config = dict(
    dataset='crops of objects in photos (Visual Genome)',
    train_examples=30875,
    image_size=32,
    cutout=0.4,
    targets=['object'],
    arch='resnet',
    activation='relu',
    depths=[2, 2, 4, 2],
    dropout=0.1,
    beta2=0.95,
    epochs=123.1,
    decay_fraction=0.4,
    warmup_steps=1480,
    weight_decay=0.04,
)
Rows from block 3, named by matrix and row number. Rows with one number belong to one channel. Each number is 128 + 32 x the weight over its row's rms, rounded and kept within 0 to 255. All counts start at 0. Numbers have three digits each. After the name is the row's rms in percent of the matrix's.
# convs0: first 3x3 conv (model.blocks.3.convs.0.weight, 112x112x3x3), inputs 46-68, a 3x3 kernel for each
# convs1: second 3x3 conv (model.blocks.3.convs.1.weight, 112x112x3x3, transposed), outputs 46-68, a 3x3 kernel for each
convs0.42 102:130097082093093093107120131117088113070087098117136158129142137123132115111123137129129129128128129127127128102098084147155098149186167157159128167184147151144130161160166169154153132114118120082060137085067149170116161159152102059076131113120158157147109095119101079114062072120138105077158132069078059082112090090150169123145150139133139132111124132121082080142116079157167118094070047119071106138113078154150146130118121132145131119151129138096078173150150111118142147149156146171137168185167155127122078010061097105095116116117139163155130126148117124128099155165151191171174177169100062072095078068108105077156179120
convs1.42 100:148111084127107081126094085149146167132134149109101145141134122141130122159145153034043030025040017076039056137145154144150161119117136130135148135137127123115108136125103091090119129143141112104097090094099107079095105092087057054078102098129090118105081075104072077086143123147106124129120127113104085107059072084092092082161153169166182181179212197111095099103102088140123134092108097046052067066099086151154129115136118140119111100125142110125128135126137129159109159146140162191196118117121104113125132122105126105089097093077055037039130125140139123109170149143060060124080102139178191184108104106149152134106108089
convs0.43 098:136111147100124130085094092150153138109111111120149159182182170169172168137143119128129128127128128127128127127120138093118113084104125166210184164130125118122136118118124111107123142128133187140096177147134186185157125102113130147137153173154132117136102112124106129135146153153151144137142128129111120109092116126137149165131123130132147143151143160092077139117095129145113125131127106160162177183173129151163152151174162185171168178146166139143161113102089106131141104118116094101079095104140075107139137165191130122102141169159136170176167151168111106111083117092130128128110134124113138122109108126107130119093121131
convs1.43 097:139165143107110104090093129152161145126102110079054080137142151157171176133125137149140139115107125062103076156156108121116119105080085124128096120117147163141166132140151075078110153123137147152141136107135113127155135139143100124123033053101130131136131118099141106108114115106141122123122103096130090106069050070022053067137134115143143125128131130135140135103134115048098068132122133079076086141120120155135101129093093088094098137157128126144153074129105100131121110108121089099093104094131148138165127156179126117142079072089057097098109132125113157147091130136077105126150156158138146129095101103121125113066102114
convs0.44 100:114175119128154086127127064129145124128159108125128074137162130143158139115130126128128128128128128128128129131161136163131117100084126156106107117090138148146128116133131117130132127136127158189158175164123205148101105176206120175172112156156083110159089128158113153140132125094118116095117125118142126121154132100143147129103105135105135157121161185170106103178110070153106068128139162094135198102179176117100123112116145100153138101129086148158095132130150128120099115117103098126111122123135087085092040091070154135126122099069071096101167182089129116132099072119073125167066138154056141111157138106169130105135128105
convs1.44 103:106126148118144151141135158114108134111128135142158110148137111144109113130117128165147054146147099133150139115126067155138121160119127104074137130128141114170142121122107110125107084099119119083118118116115115115075140121059148159086150158136158149090147154084117116064132096105117084124127072119113142133123128119111119141140182114148141086124133076150137087131130081106118107141136115132121130107094090127106067136133099146135108136120094124116097126104070097108094084088075104104061101132190100116129119100113095097080109111113096077094043086077079096068031068031155159153167176160153166134059056090067051077071075105
convs0.45 097:115139119135136127127101124080110152100122129158118087151086130143090122142148190129130129129129129129128128080104158037134217102194203093092143068138144152155085084109072167148035122110088129125152136121164086075135168139098161104095100103148120136060180114067114091090105134140122150149138144126178167115143149115114147151138155104170151062124113129131107124081121103085137155092080138128147129174162156137152134121132133080093107122143127154168130155173104133142142148142134191149119124142157094126161102139176158147111174150093124109106124193135078155143114134131106091095141050102076108174090146117084139062106127068
convs1.45 098:084124079142135114143175145077133150077116156138110052191178136200162093178167113128129135112122094142125109155099068143166132152117109051092113128167162115137093050088155054141194118160199130067146142105129146133112134143144129142152160131140113140177165156187119144193079143124112158177113162159112105153066088133104110123131083110097100145127119162128137148117108092077067098109109073119109128131113168138099131098043106085079110138152094171132076147086120149122114137107124121090139116113136119131130135123091122139113104121146127160204121115072137108125146124133124119117109172170122124122109101133103096104108098118
convs0.46 103:160140125146117120131120130193165102174157089141146111116123128116109129137133142128129128128128127128128127133126166115127148115116141139130129138131142179160162119120138125129119116128113095073070100034014116016022118110121094110117106113128146125112147135103144125109129144168120152182116160182117116135073102149057085161137125123144125108131131111177142159141143138102138144110105134100105117104078079140128090131138075104111096168167151163160166138158177149136124110127119084109118119119123123122138155164169112123133119118130121121093105139157094113162084112163136119103146122088174153127056084117076129144122152132
convs1.46 093:170159126177166160184163140115121099093128148089116169112092100135095095146113113143121105117112101093119114127070094126130171102142167104132147098109113094097083075093156081101168061088142174121229178114227195145198124141134096131133068101114126124174106139164059109154133146164167162158173191148126126139105123136137126138102111191067098190073114183077104150074119175089146165134147137118139149058108129161178186138180178144187204095059094141093097162115123123081079098082075120097099098145109104121071134167078161108122124116144080128158100088111109108117132130134123156137125160128113140148128083106134103139126122180
convs0.47 100:100146126080164100120191111057068060088107091107105102140173165114147113103118101130129129130129128129129128142152118163174122145117096107053142099064129063081125087078114088098132117126144129145134118141151062114162100148133131154134139146133100122125104138123138157137120082150105087160107102158113141131135121156141109145123135135140117123145124121107195155133184146177176163168105097135155098172131126144118103139082104134064155108139158098145158074193113126121119114117116154105116137109087127110040129086002132118128109116119109106099129169119134160154155141130131133103152149105170142110141122125114106119127088151
convs1.47 096:155067143145059170157085144138186190114134115111033073094132130102145128112119133119106105143147141143116143119114149139136161164169183107136113102114083095112113170146137154128100117073058082129155072104126047084076142153155147158169142182188128133110093107075119111087090161134051092114042079091112087106135130146173162179145044126155042131164083156155136120130143137131113136116102082105116104050102118195125120205135139174125167159113131168158138129113149119130111121126111100108073145128087133116103128120117087086096152155142149119125169150122149139116108119045117124135104150127105168159091071115080095137077077117
convs0.48 096:131136134114113193118122192134111151119108149131149131143115062160132067127113093129128128130129129129129127079063131006148241031130149092130213085153157073143068134137146158127095139150133132104097090116146113090102164109089165097079124100178153148148182120096170111146079111139096162174074129129136134126117147136134125171129119077154152086138131112164151123119118125115133155104113138082151112132128108139120115150120108157124117156177195170180163148139128128129145142150168149134129173145088174101001160161122116124152096140168075113125132135168138108140140111155143160093201133040144130104094117137073200129062142100
convs1.48 108:155138122151167115140170133086114129085108141133123095064073101100101102146127166108107114091095082124092109163184096142214202125144128123125128128161159128156097071086152044110141113158173209140116171120101181147128069084123093055115115086128018109181028089126083170177162181152160166207115173181156147142150131143139100131130105169088108170121125184120113134142134133143107125165161116160141112145120146118125129118132136110118129110111073149151049160136081135102126117089141161147157116143143148157151160165144134153113121106092099118099108130125101131135137130157123169167149203204184210189093118096121136130123122138
convs0.49 101:111121130119130145117132149118107136110133129105144136106140138100115130087105113128129128128129128128128128084142108094153086088144085118162137116152121082131105137127118143139118124154118077163127081196155119180146154061144158092168157111161157095112166065117161071113123154076110181065106179072128122107130090120136111125155130118169131137141124130123198155109186131134204180091107089071136110107124103114084119110099128105098111116135101096139130091124103099142125087195131072168128132080092105039075115095122128092118123128121099119097129141148150188101162158142171101163170081172162079155130141114135160125140166136
convs1.49 108:119117153129126162121124137139146127131140115135105131093109125086136112084107129128119069118142090119115093136113113123085110135085101118155170122153134165158141103102187098100188120117179117092112126110103108157095112112161121103140115097136053096181072079174103117142107106130104111149125105135134123110125122116131134125172049126172029128147064127113125098094144120108124124106083084094109081098081066122160109138166121153153141126133057139143084143147106105095127121085151107105114112153126081137130071129127111104110117081109108101116090110053089127107103093107103175135130187130140193151099103096113113093098094089
convs0.50 100:124121154126132146147172149165169113133128148165176205129162158139168149148172155130129129130128129129129129114124126133114115142109123146110120119104143106168202157158131155162135151148136059113146104146150161174165081087101086102108091112118098091117127129118129116103194130095168132142144168198115145142113134147113139148149150164142131156132136166141213181140205187152198192127124096147175095135077070124142102165161151201168171089132165102138222142197214171185159129139161090127136126165168121168169127187178126126156111092134099064126190193204190213198182205152104127144108128128129131149162196213137165183141148176
convs1.50 091:070049075083051077121076104151191168127172152121106123108084104152128133148141134181164172161126138141097100138097075162126121166151140095100133101095128120095135162148152152146143139145154089070074091061086094091139125104083133114100132110121142101128106087099131091105134071069100082076128117090162167150165164145149154146145132132144118123140127136100065070116080066120083085122102101090097096085108102091124182108138182111142163122132093118116120124123139140108092156122098142103094136183145148187166143182154133123104101116116105116122105132148104129134104129118118146142128125127129114123064085115087104156112125163
convs0.51 100:118124116097126077106132067120085089090120100112144114147152108152150136143150133128128127128129128128128129137143121156152138123109120122098112121133114132089176136164138169177146136157160065163140083129107105161126146132144152125091173146146116120091155149106147145150155122083100070043098042061101114135108123094103116109120130081162161094117120143150091107160100079127080073125160128116096060112173176149123107152126079128118127117135109136111082107096106127144116124124096140139127094115139130143140134160153072118094123136097117092106095106118108103122144089112139097084151119110129117130113164081114136006095141082
convs1.51 108:169123112140082095127087085109108135057059106096123149189151124223162107179127087112123090167161126173166138054122144118142157136152149076133163087130151106149147098126143136161173134147158086122153089109145138146152173158166176158162146127120121143148111141154092123113161134172141081124122100128115148149118137131098099081117136134140140142129141141132146157136128148117113141097115142104131165111148191136138123114118109132141129122146165152156159137150143170133139202129138179102107147121116178123097122068030044122124065133137096157165175159134170151135150125108091113108155192159149171155124106137090070098082081116
convs0.52 099:147077089132072081173107057145120149097125094120140094117150209102116184111105182128128128129128128128129128113141189117151178116156155134128120137120064158124115140160138137142140099114127150130162114130153111122141168139144151132140159129139139152148134140139132121134137166096173178110192182098097158159095152165113165159140142141116121160115098121130085171104094168114127131093070145046056134051123121121129099099129113096104104182130112167135100200145125144141107133136097151144124097106120097084115124094113121136157091116152092102119142163155146149096125136070126127154149117136156132162144120159129160142108182149
convs1.52 099:118171123120193140130199163144129114097091119103042011134127127110102100110112101152108119156109105169105065156158102161160097157152112090143160177172147142144105100097093137119112150125119119135103158157095140151127139132135138132126116144175083133146123129139128142172060084154065099168089089167135148131143142145157161130162078040164091053173142064148167161142176164162169144171170154194174162178151146115154181144158160170149146139125097169162153185139157142123160137125163107088116173179197171181218144163190166137056145111045149108055145141138174157122162127131102122108108114123099121121092123177070104187096077163
convs0.53 100:093092074109110091143121099158159147102088107140184167114114120132143153147159142132131130131129129129129128107116139105125163104132157169166144140105094072161195130116125145124129142141130137149142106137119152162119141155162137151167120092082084097109132131141143160153122149140122129123112138167161188192130159136098108107170146170169134125131117104139123134174134125165127111158101129127131129158129110149137156122121129138123113120079016085086115155177183098126116119126126115133128180183169161157153113061040135126146189169163102084098103083145138127150152144157136133138154165166108093098107125120132124108116132119
convs1.53 104:072112117129145146137134157123160148126155138086122111121108112102089091085097093099095071149102145166151189073082089161176153153162168081113128134129076155105086158137135100087099136128126110133135125143149106131150093056070115085103106139143135116117094088097100094097152130064145124101139143127044037020071030050132102134094109120088099116109117122150134103088081094112097116078073085115139145149141148143125118070062089117117142129143133118116115085119120117085090100100114145131110152149184088106138125138127092074077159148167169183210095078107111108133157167134113100142123125118153146145116109104111129130132140141
convs0.54 105:055064054061080016082093075159140168096099084116087095116121125138143147122124104128128127127128128128128128112107128126123126091088105117106066128104098112125111137136135161160165112102102099096143061080138083094139152139148150151152098090094156148150151137143137113121125101067050016024114098099142118139129108125112101104150142172149150154085096104114090071167118098128092084164175164157095138109089127113115126125113131151119139088137070069083040076078081109091103087062053166158140113132138107120131073073087150137154160166175108114136094070075088079058146124142124122128133140146092081081113081070073078068104133102
convs1.54 104:089079097113093115119099108150148126097019055150120101138143149114106127116118126099105093153135156171154172129121130122123108138137100096101093098063067123091114149164123126144134177194169113160164118141167130146162089095102094081067118108101129154133131131112135129123121131071144089113179126131069085062104113101116127104116111099136132124158162162111108111133122129155158128095094104094114111130154142130135124141133136126136131095123115135127117113099070115122122112107116111095099164177185131139129149145122121123112142155159178183176116108104120134117140145128138151172172145156172161172089103079098085087142128098
convs0.55 113:086095101069079070074078069138127145094085099113124118145133122117118119098092093127128127128127128129128128138119133133130137107093090129111105077086097084092106141148144145158144132147146117122143078100116076101113149149146161155153136129129133144134128135130140139146103100070060061043073051023117122123122140131139143133121133135123142129094106108117113141126126105099113091187160165148151159137148180128119135158158171158178188128137122134144149129144133116104123061062081095091103124121110146145137113117108153157140156154136140137142085091109036098092112107119130128132150149158116119121053021040034000000053000012
convs1.55 095:117109143097065107077054094121138161096104125113115123143124118152138135174176175094117104128149147113140132163147144152153142172145131126110100100104107172148154158156129155162151158149140062109149083101150090085142079089102110105108102100107158169157149163166125145146151115131136088074199101114126141135127151131119136108132140129138144127143148135150159151170162155161173144136146150113131122120136124098120097119140117099105078140148128133126122093116136136160151153168166154180180156157147155153145184177173141153133103111099075091079164157148156152168169185188120110106145145128180176172109109109074051051111088073
convs0.56 099:133152122122121137110096148104201159073180137140139111152154176125119138137135142128127127128127128128128127142151183105100106113110114118179155108137113143103083141056081135144144125200169108088102129124129156116143124073141133051094158119109104088109120103132093145116077110139114082132121116129141115125155124157149136163154097116176141140156182188172177111151190150110151172118142093145125097125135152106108109117125100138069074141157115120125118156111093113186169104175165103090100123119122163100153140128169125037073136106141148204182087037085147091092129109128141131135144114113110112092151125148132119137117131138
convs1.56 106:166110114150121118147113108138116128163147161173166182089110119082109134076075130112104144092091105122090097120095118093094151119093164141148136119113118159137140187199222117132174069062082131131089088109087078137113075072104105096119117124155136101113133094095101101096134141074150155095108082080082056124106064113099080098172151177157137163119090135122102094103085104115096104149130161138140178133163196136137120134118124138149167153113125125127096120148112146160158116091093110102086122143127126146117106141123124116165137116186109075137134159120120157117087112154117167113099140107096120109162099133183177151131128115
convs0.57 097:130167106102114037099116058183181163126142078181182125124103105151127119130114091129128127128128128128128128121138157133136148090102081196217222128107140131158147142140116151176142138169156099090080085093120117136129047095103072137130166195184109126116130147135137158146132091110122060112082076137068111108079135124109136136072087076127155120141156141120101113134118125148130142082148142118166149121116149133154109128152102140132125139116089165179141166162175151162134160148152120093086132129152083085108131148157120121150132175168108130132114090082174170192159170188114104111084108095117094086163114156162124140137151116
convs1.57 102:126128117163105095126087098094124133090109121095100126104111121145141132119124111168167157149135157114145143124112123092112103081077070039040048040060122099120131187199182156149138152137149095091101127157146122118156178174153145146140123128119143145140093084095085054079122171081118168103095120110086074083050041044086101107167172178137150158121128134098113118102112112101132123092066080078079090089103111139132152114105124088095116120158166148156178119124138086116096100119120084098094125137116168171155173181166153154158121119133096079089137124114157147150163165170133127159104120131136132144138135104125143108099098093
convs0.58 098:136124123130140153104122139064077062068133184070107138122148157125159167101113119127128129128128129128129129095105102106103142101091119121167164096134159145127098125115119125114109142135120129115078158192147149172137185169124194100081165092082148157167170106126153112115137130128157133121120105100145125124155121113146093089160155139182099091139089073129094060128102084128099137177121140150135116122125093155127130145107144128126118140124137130135151125098141022082142061120181121136181125148131133120124149166182132138173138104128130130143097102147143087130152117153136155142146101088099071096130114179121144188088133147
convs1.58 099:126144128076103119114090112127130146146146169118086132125127107129145137139146145132129093138148082110123102168135104164137095173129063143104082074105094065078075128132173135124176118119162117108099101091060117094088144154138149164129116165158111167143107151140107130116124117148134126163155179180166112085198136100152135117140124152115108151104113129161169131153144125147118084139190176128127149134117131126079093121049075081045106135161133133172161125139162140128095158102118164102150100122123102143142102156162123135125171165122164169122046084089079123133115151164071114144095134159158172176133110166163148151130135103
convs0.59 101:133121139147149146149177166075107119113140158120142158114123135120129147090109121128128127127128128127128127134124185131116139094104123157104083097089112095094123128133132140141133119132121146100127185161128141212142107140124148135094162160117080092107120123120144130142116120118117103107147098087136129102154125096138109077119139129126139115158131138133101126142085100154114086154150128134123098158158166134142116120133123112108145145105103191124093185116098091115149105111122104131111103157164119129126133138120124171169139134150122109111149145127166132134141128088088146159100132149115129144116090110109109088123147107
convs1.59 093:119160187089129158088132159146138121156145105157164121117108079116121103121133126144119127130103089140094097078089089131130092151160115146107103096062070063101096162156155129107096111073079174157156186157149187184157124130148122109141113091101112108122122092064132106028075100088080061111136077137107123147126087117114074090139145107122119075121131080118125056154158087162147085173152128160119138145114111137125131146138103150166080139098039151117072149144121106092113137088101164136074132150137139175163140185198140123161138080088139074060107101091134099106133101115097097090098101074128115054096084093157111091200154101
convs0.60 099:118139122146112157148116124093148106125125170094116138091121167128139140097123128128128128129128128128128127075110159047103207043072113092125132122126095106119073137123143152137150133137129104135099152141174150165152170091082187151083162206158167113095171113066139166109109152117094139141088072118139127128150141164120143187136099048142135080129161124103124102134100114186083154129134099107146161173131135146122092135136099141159122148130109133063061161086043074143146073130194130093142117102076148118046114139116127122145101123122104121104114121124090123170107146185131122081173163066148180151082165173104143183135133144
convs1.60 105:111095115102089119097096121143118098122120075144180174119116143113114120121113124058104192108099142083120130210186117162208164179174157157117058133119129133146140124140122110124135114126110141068154130121135139122139070141189088141184107103154062098139025079129048067099133150121140154159154165174118156179127146175147138179046104184026081192074067165139083113140104125083090109101141166084101145084121146138142162101120149103133139099094143109148117151127091110103131099093103158094099131107136131156126139174123099099107103084134084111129125106129099122140094114137170136147125174141149176121124105074109110111093096144
convs0.61 098:152114145152112126149136121133094100161155090165180118122119137143140140129092123129130129129128129130129129123095146126134148136103124171109043166085070131146147132092099146145131113128130102113140104052091126036056100128157101119184085107162126118134174130152138126165114126173147167172133173173070111173105125188128114166142128155107111160098105148094134181127125188138120176131155123136172157120119128096121130121139108137133089155136119154158147125188184130115096151162084142140088087098122123149113165178090141113138126122110134139105131143099092161131123141132106141126151090132118110139142102128145121133145122126
convs1.61 097:151133075142134093141136120157136110160182170094081102099110155100109150113119168150131141114141138127117112108107149111121162069089138072090098061037039077098102143134115153122108154169146137104122122132096091114084133124110111116130126138123136151119130114071148116091171165173135128158131117122112154153129156178152136158153097169145091146151106135129145169145168142116159121168142131151114099116095100073161151087150148072130108109072154138098177136088179158154174159172203109154170104134089134160105136158074142089105125127144126113155149132095132137130106126145146083088129058086140113106142150168138168176152152170
convs0.62 098:081133159109156159144134125196157101103161132093148146118153187081126168140135156130129129130129129129128128150133186117130167106091123190142221097133178142150155154119109174144069154171129086167155086152174120114149123092096170099087168109056096107081162106022190153020161104124148098120131106140140122123184133114180136125134094117164099088135100116117172134130198145145174179141169087172198145094123131125085028148113043105145099159132097118171117134153078153120122092155180108139181094095115098082116090104143162096096158100097111100128174117100206140073216187143062122154086102137092094108160128115145122115157110090
convs1.62 105:096083130066086134065087145144169164128155160082085138088056072090107077114122092145119142138155116147151156124121143078095137102085129089108110146098138173126136107138187100145182065112142140070105129125120114155097105143139135137153111127172094109190064080175088066140082109107086093093091101108093087118107091088112079100141062142119042137121065125114106141136103154172099148145158144133141161099153137179177178191172187150161196165111147151143155153180174131125097100134136116113062106124101109130114122135126141142150148142140112110149162157149145165167126137182071070053129113046115136093135096093109058088133070093
convs0.63 119:179169157174175174161156155125126135128116115133130137095112111116135123130151130129128128129129129128128129111136112122140124128145110074096108144146156130143156106109108134135140133139122099149138125138156097124126126120114131145130108133132137125129148138142142149142153172152155158152126141115118126118162162164126145142118135136144156156111118105159150123174172165147179167083064094055087099041026071139132132168151141148132124136150141112148157121180150124108139143123153125112137107107105111115115136148148151162154130153140157180164036052088047046069025014035136133149144135151132129148136110150151152187145140185
convs1.63 095:102083115138129136138110123123121077084092056117112057140152161166176174119117113122147123134145124135143124138123142132116129121100114149115115105094103125127108111129124133149132163153142094119143076073110071123141108104089143141123136116092098103082100099073129113097146110116161122133161098116123110093166162142134123134125123123112116112101106100157162154188172164168172156008045062071112100034092123132139158128134141145166168129141139104112123062116094142155177175174184170167182174223214208251255166202202120145138176184178122129125145135152197171174117087097090124117104128145078106121142160164164178164114150146
convs0.64 127:110124112126161133129150097113132136101126114096098083130132131121123129141143150128128128128129128129128129116132115132150133131141123065066065110111102123134135141146147135140145142153152134144109118155137126138106132141138143141142158160152150154165147138151145148152087098117108121131092102136135139120152155153144148150120132134135138148127135137176187122215196138188181128119091106131141145106114132140140146156140152145153142093120096102139123092117090122117127117134120121126143117118111126119116125121116102124118106108114111116129034038045003004000000023000134130147142123146143139149135085101153127114113104081
convs1.64 093:194163218158131175135117151155146146104074101115097089167168145178180154152154137095128111142169146127159141128128136134137140140136132140136119104096096140122140083105081123127109135127105116161199076135180078108168117124124157162157130135128118146144117144144113134140218173182212128090199087062131135112168165150130130095123136122131135121131125114127145125147152151155155147087121099106129106097108074135139112125135122152164135121117105120093089099081054155186202179189200172174198166155124200182148167148119071088074086105089076072064169163148181174145139134104094119108125147131128147152161128137140106121106091102
convs0.65 099:093128166111167210094152209086119113045126185033111169148125128139116101143138145129128128129129128129129128138110084145110079126128117108125169072123138066091100114115106155150107132147110174152087178205174166191213130086118153066078175118088112119147153115120140131096129054106146125124146141104132138104163166118162154141147127113167106066144140131145157114178196140169177157157156133143190161092120167075113140063127157103134121073144167092135181128110158084104134113131186091099178110110065123080113131127136121100075132092094153130145116075112126129080117134155129107136166106131173143143103098117129127124137127135
convs1.65 104:123147161133160170140144199114119109152181138187193185114090078108132098076087102103091146097120097088091080128101096127085076117094099178142096130108116140098098098152213113143203141148187136126111120109087127155103092136165107087129097066116111121129095093153096087131058132125066107123122112152147104099149129117122127133116108139115087139119107147155153159142142159145114160145160195135159190148168177140135111159124117158145119103118086114129128103151149147084121167112115165089144158141188143159187110137171068106157098116123102139097134126126107148151082118163101125143071101118084101135162089112195151123190142153
convs0.66 102:100096162093091194071113186132100083121090131085116138161160141166150093157133083129128127128129128129129129163125097160116111142127078089066124083088170108137150133120139142132117142140100101136182080064191107057163158140108138133102145124106135139122144152094153138092120049092112080143072114157131131125139157135141135161154157131161171107171143120148177217145148240156151237087143183112131167149128170105108104099126113087095110128130174117132147102111151140151162113145167152139146143154058138133008137130085151136067177164090167140097121140146129156170138137125149153093170191090152161122134114121165150149196150155
convs1.66 105:134150113127186104141171120127137100137153075100104120042105135058088121079101132059060126082081103093086129119126120079114142072121138114097105099147102110078085032083128034092165063095166137094144145132174159108155121119133124102159141104163087118154082135166133141163133155133125161113136146094118103109109110094104102090067102203031102204053139201153143153150143172136133159088112141105162157103155169167140096160156107152153115099089091118118104146136120106094123107098125128117142148132166126120165112129145026110132038077140063114151097079101116142111120141143142145175127150168149155170115076097110082124095081138
convs0.67 101:125153172141144144131132133115122115105089094100067043132119095151129093164152129129129129129128128128127127126108110122087090148122095106084101105109115118091095131130129112126133122131140171181195213180200176167211131137152138144141101121144133098099138126118137146147123116141092104142082084108142132125142132127136119124124112105146145105149160132107144181138147154146151151164174120119121157126100113113084101157141148124128154069047065088073065103056057105094113098067098103104106096107121123120105127137139115106078141134088155142102122138166099090133094075108097108099140136077133144128113108088110107069119150071
convs1.67 098:170158157150161160140157162098107087117105073143130086175167156168153153150155151101145189112108141150118074103121125122116108141110089115118134111087117097068129148151152131140144106112111112126089132140106119123070106123118126133139148154141144144143120140142125111117168154084135144113128127117091099138116098114122118110131147140113131134123110116072038052087041003117076052150138121157153134162145139142173204141147161147152169048083134060102112114118105114109129124107099114110093174118091188129113179148152104133170114128156120103108148134109152155129149169157124132139122147156084107115130118128127111108142097096
convs0.68 097:159174156156151178130148159105110104173117074173133075069095130087121155133134143128129127128129128129128127115152120159170137151162136089139099139154140125134089154111074193139093189133085138125159134069189093054145142119136158087121140119130195137080223150081186116099157152103139169153126163155131102091159155128185179178138124132127108090127140123216159179176142200137130162167133129163203151118120102127129174101104119102120068166150102165154110112117104090136143110133152124127136100120112121129084179146105111118067138123059174150096101110096117144143114177205151153159162167155138154145163159152154161146145146164
convs1.68 097:158142134107168107138171073104131138091097092032061096114126136114097100112115123149125116120126084155127092072135148067102136124137115084140181098152182130179158095104107117085140113141156143094096135079117136103117130103102111112106145121124102133143096142149160192171096094129114077135116112106126085116123105095154095094132107144137104154167145191115152121099150152107096128157121103125114122099103123087120091086125089098136087088119102100081096084104126121118120113124130107136145136107157124130191111158169141131132126046111084063120119123123066131118075111119076105130130127138135186149155143178157150189156133118
convs0.69 097:096099093154131085191148135085119134199136067173118061147149126124127131104122144128128128128127128128127128126132113119118099122098127130131090190118036169079080155124120095111111127140123093116112088105082088090061104113132076151188064135179161122107105121144071119150100110158161152179120114129108159161095160178086133154116139159085149184104129162138154108136171101148232093073140149139114154108117108129115148128074109156117101132098092151134084102123170119133115194156104179110079106105114083127152128130147131143175123138152104120154112152124086116171113157158145121129074112144085115129123148146128127142136115122
convs1.69 097:107133124093129102105135133157164128163178151128151173128113141131111138142135144120159111102088146140103084134138109082072082097099090079106136147121117111141194110126119135129117127104093144100094115105106157133118116129090112147100123136117087130116140176079147143110081126127090073109077079105118152179086113167107098107176151064182127051200136075114119139078107146104109101190205147192168116153147132105091094122148107118120088145132108107126091162098123196201218191189194142185199107097139095076116079085108163111120151148087144130078124097154149156104163138084096152110107146115129127113094083131129089152118077137
convs0.70 099:027035099098103077130112100153127139120134113109131099151141140148150128151148143128128128127127128127127127094112106117134108149161131142115113102121080131143063173163179148141131130116134128070086110073058142148113113130113147177181167169159087117102098113112089107076188064081118037094109108093133085107131085140185148149125132115120124125137136139059104118067092105119141132126118090146111129141107117125171125126145151139152133160176132157154112153182149116127129124151145139166108164172116140143156093078109146154147138158157158148152131154138138177173094135147113154112141142152113104109123148148087111122130141134
convs1.70 101:111107075077066076088108109194176197140123143120051146163160182181155170170142143132122135131114103123092111152181175149165156081118103122089109118092116183150155107114114118122132159148157080081087131126092139115055156169139141154151129139124124108103116111106110121113130128069110158128111165116125152119081101073028038034106109101119122118133126129108144146125137152121127113105081132134113140129155173138148122100099118100073108123161172113145192107169201173161127158146115127139125138152142132151167156160160119152145142140158134133122111125136145120180189176155093090112099107156144130162087131132090134129109104117
convs0.71 102:102111078157161130160158135191165163143121080139135119148111083135122097135139122129128128128128128128128128136122068133118073155165143157142131143163111124118078106128113114131092124160111150087061147110049165163042148107100132110096144105099114133136110141142115158146110091116139125126161133138148107173150132108150122104143167136147159100127137092122051028153081043164077126156096112164063047150148129109155149114142130087134127125138113164196147134188143124089072094099103122138129136111115108063124089082133123153123140148102146160119098122091124125096118127069103118091133120113112114110093084089123109090143162149
convs1.71 101:109121103090093097089122107140157138103090093110071101175127127195127126198148164126144159121121151093091118088122162049110135018078110096070098128133104154099065150183157114153156102114077096118159077108116071094098165149144116104139076086112160160202110126154056066089116096113137122123119097131097151136113160154123173177104141135103145155119140142084139148089114132074148141118139166122132160126135148138147128127136104090098087125182194127160194098130139125117120123101114061123155104141129116145130143168170146183183145165150137143123137137135149140114165153133175130102172135133143111130170187147126144088137145091
convs0.72 099:112141150126099120129134146089128098139140122107129132118133132051122162126125149128128129128129129129129129157134097173147107179149098160131120109131098129070102075089103023125194046134165136124140110109216091089210188141116181100073153136106150114097183129154159140136159134114153185142147155158188140168182160151154141153127151147106127173076106146135100094100075125087091147104063103085032142081087124122158146114138142097136123086185170149168144154161110136166133112151186154143172127166144118113067149153086137118133093100158114109108135115102109137123148178191114138157105122164118138104135171115097155152108166134
convs1.72 103:110191178090155149135135120140113097116098079093072067143163149127143155141148136107095111096062039100074089126121073119105095125086091175146102124123090077085103141143084130112059153107045137110098154161052153177100089124170063056130059100162148164129125144119141137126070105131083089137071091163136132139149116110136120152188102121176064099174101127139128116130130113179148093146155140162170131162150146090113125105135117143125121118126130104127124132126136116129152114140159150160181142125100147158113162171135151103091138098058185126056156136132179135142171131131117122124138142131168169131128110163089147151133127129
convs0.73 102:107123082142149122156164093071093081091178145136206139171152147140116114115089131128129129128129129127129128089111099123136137104137125138139122123133127062074094132118150125100113109124131137131122132162119160133050131151139109133120082103112118150132095117092103139139097091108127127112114121133105103120120128124099079091109142131087107098115131124180132153177149109183134127061136105130212107089182101108127116073086045122118097130132076128135118107129136104118117119146126118128103143071107083000123154093142127160144149166135101128097104144112084123118090097100179137134155020110138058127063151113116189139109171137
convs1.73 101:176121117159132113168138117167143162150143178117105136088074117086064088099081077026051057094114110059087072128153179124114143112109149126106106189170168153127107194165145134168159104094087076059105149105087122117083077114099110168126091133097102115127123152130100131107096156129121153170121180194098096113145141158146136162145087141131095133131093120111135133154159147110163129129150161114136154111154144135156153167161142161156155103073101123110143097090140176138131152118140191145148168100131153145132130113108105096113155167190126127159162139134142108105131057069101095100117094099125111088136163188146153189136163130
convs0.74 098:132121101108110097132132142171179171100095104123106146171176146094101090142116098129129129128129129127127127131148116088084065163112086124121155168143152151140146140114133141084091116115117132148124145146128119179181114091098094110107096120122120099114118110159143153171132083141096100145126109153109073090085104116109135140148090097144108114118106119191158104138141098132172140112108070106093099107167119108126122129122168116116130156166164153121131174120137145142138078071120103078093176167172143120098066024008130097166146102122157117142172178198134109144150106150138124115112130116132093093137098113110065088128094090
convs1.74 099:114098085157124086118115109130145147114137134040067039082091102072092128115126164116112135119091116115082082150098112144106125137116108172140137132108107140121109170157147164135110084059069140168135105099101081076083168165140145139137155151150161167134158109103136077071145129115128115101087071056091088081127112111160154162151137130173145134157136131143104113174142122173160124127126122153123097082079083138128141135130151114084130149120118162163145151145131094087127079094114098118159124139132111133120097150148135157137150144120103092079101109098071101106111118123126133151113123160115122180136131126164140103102108090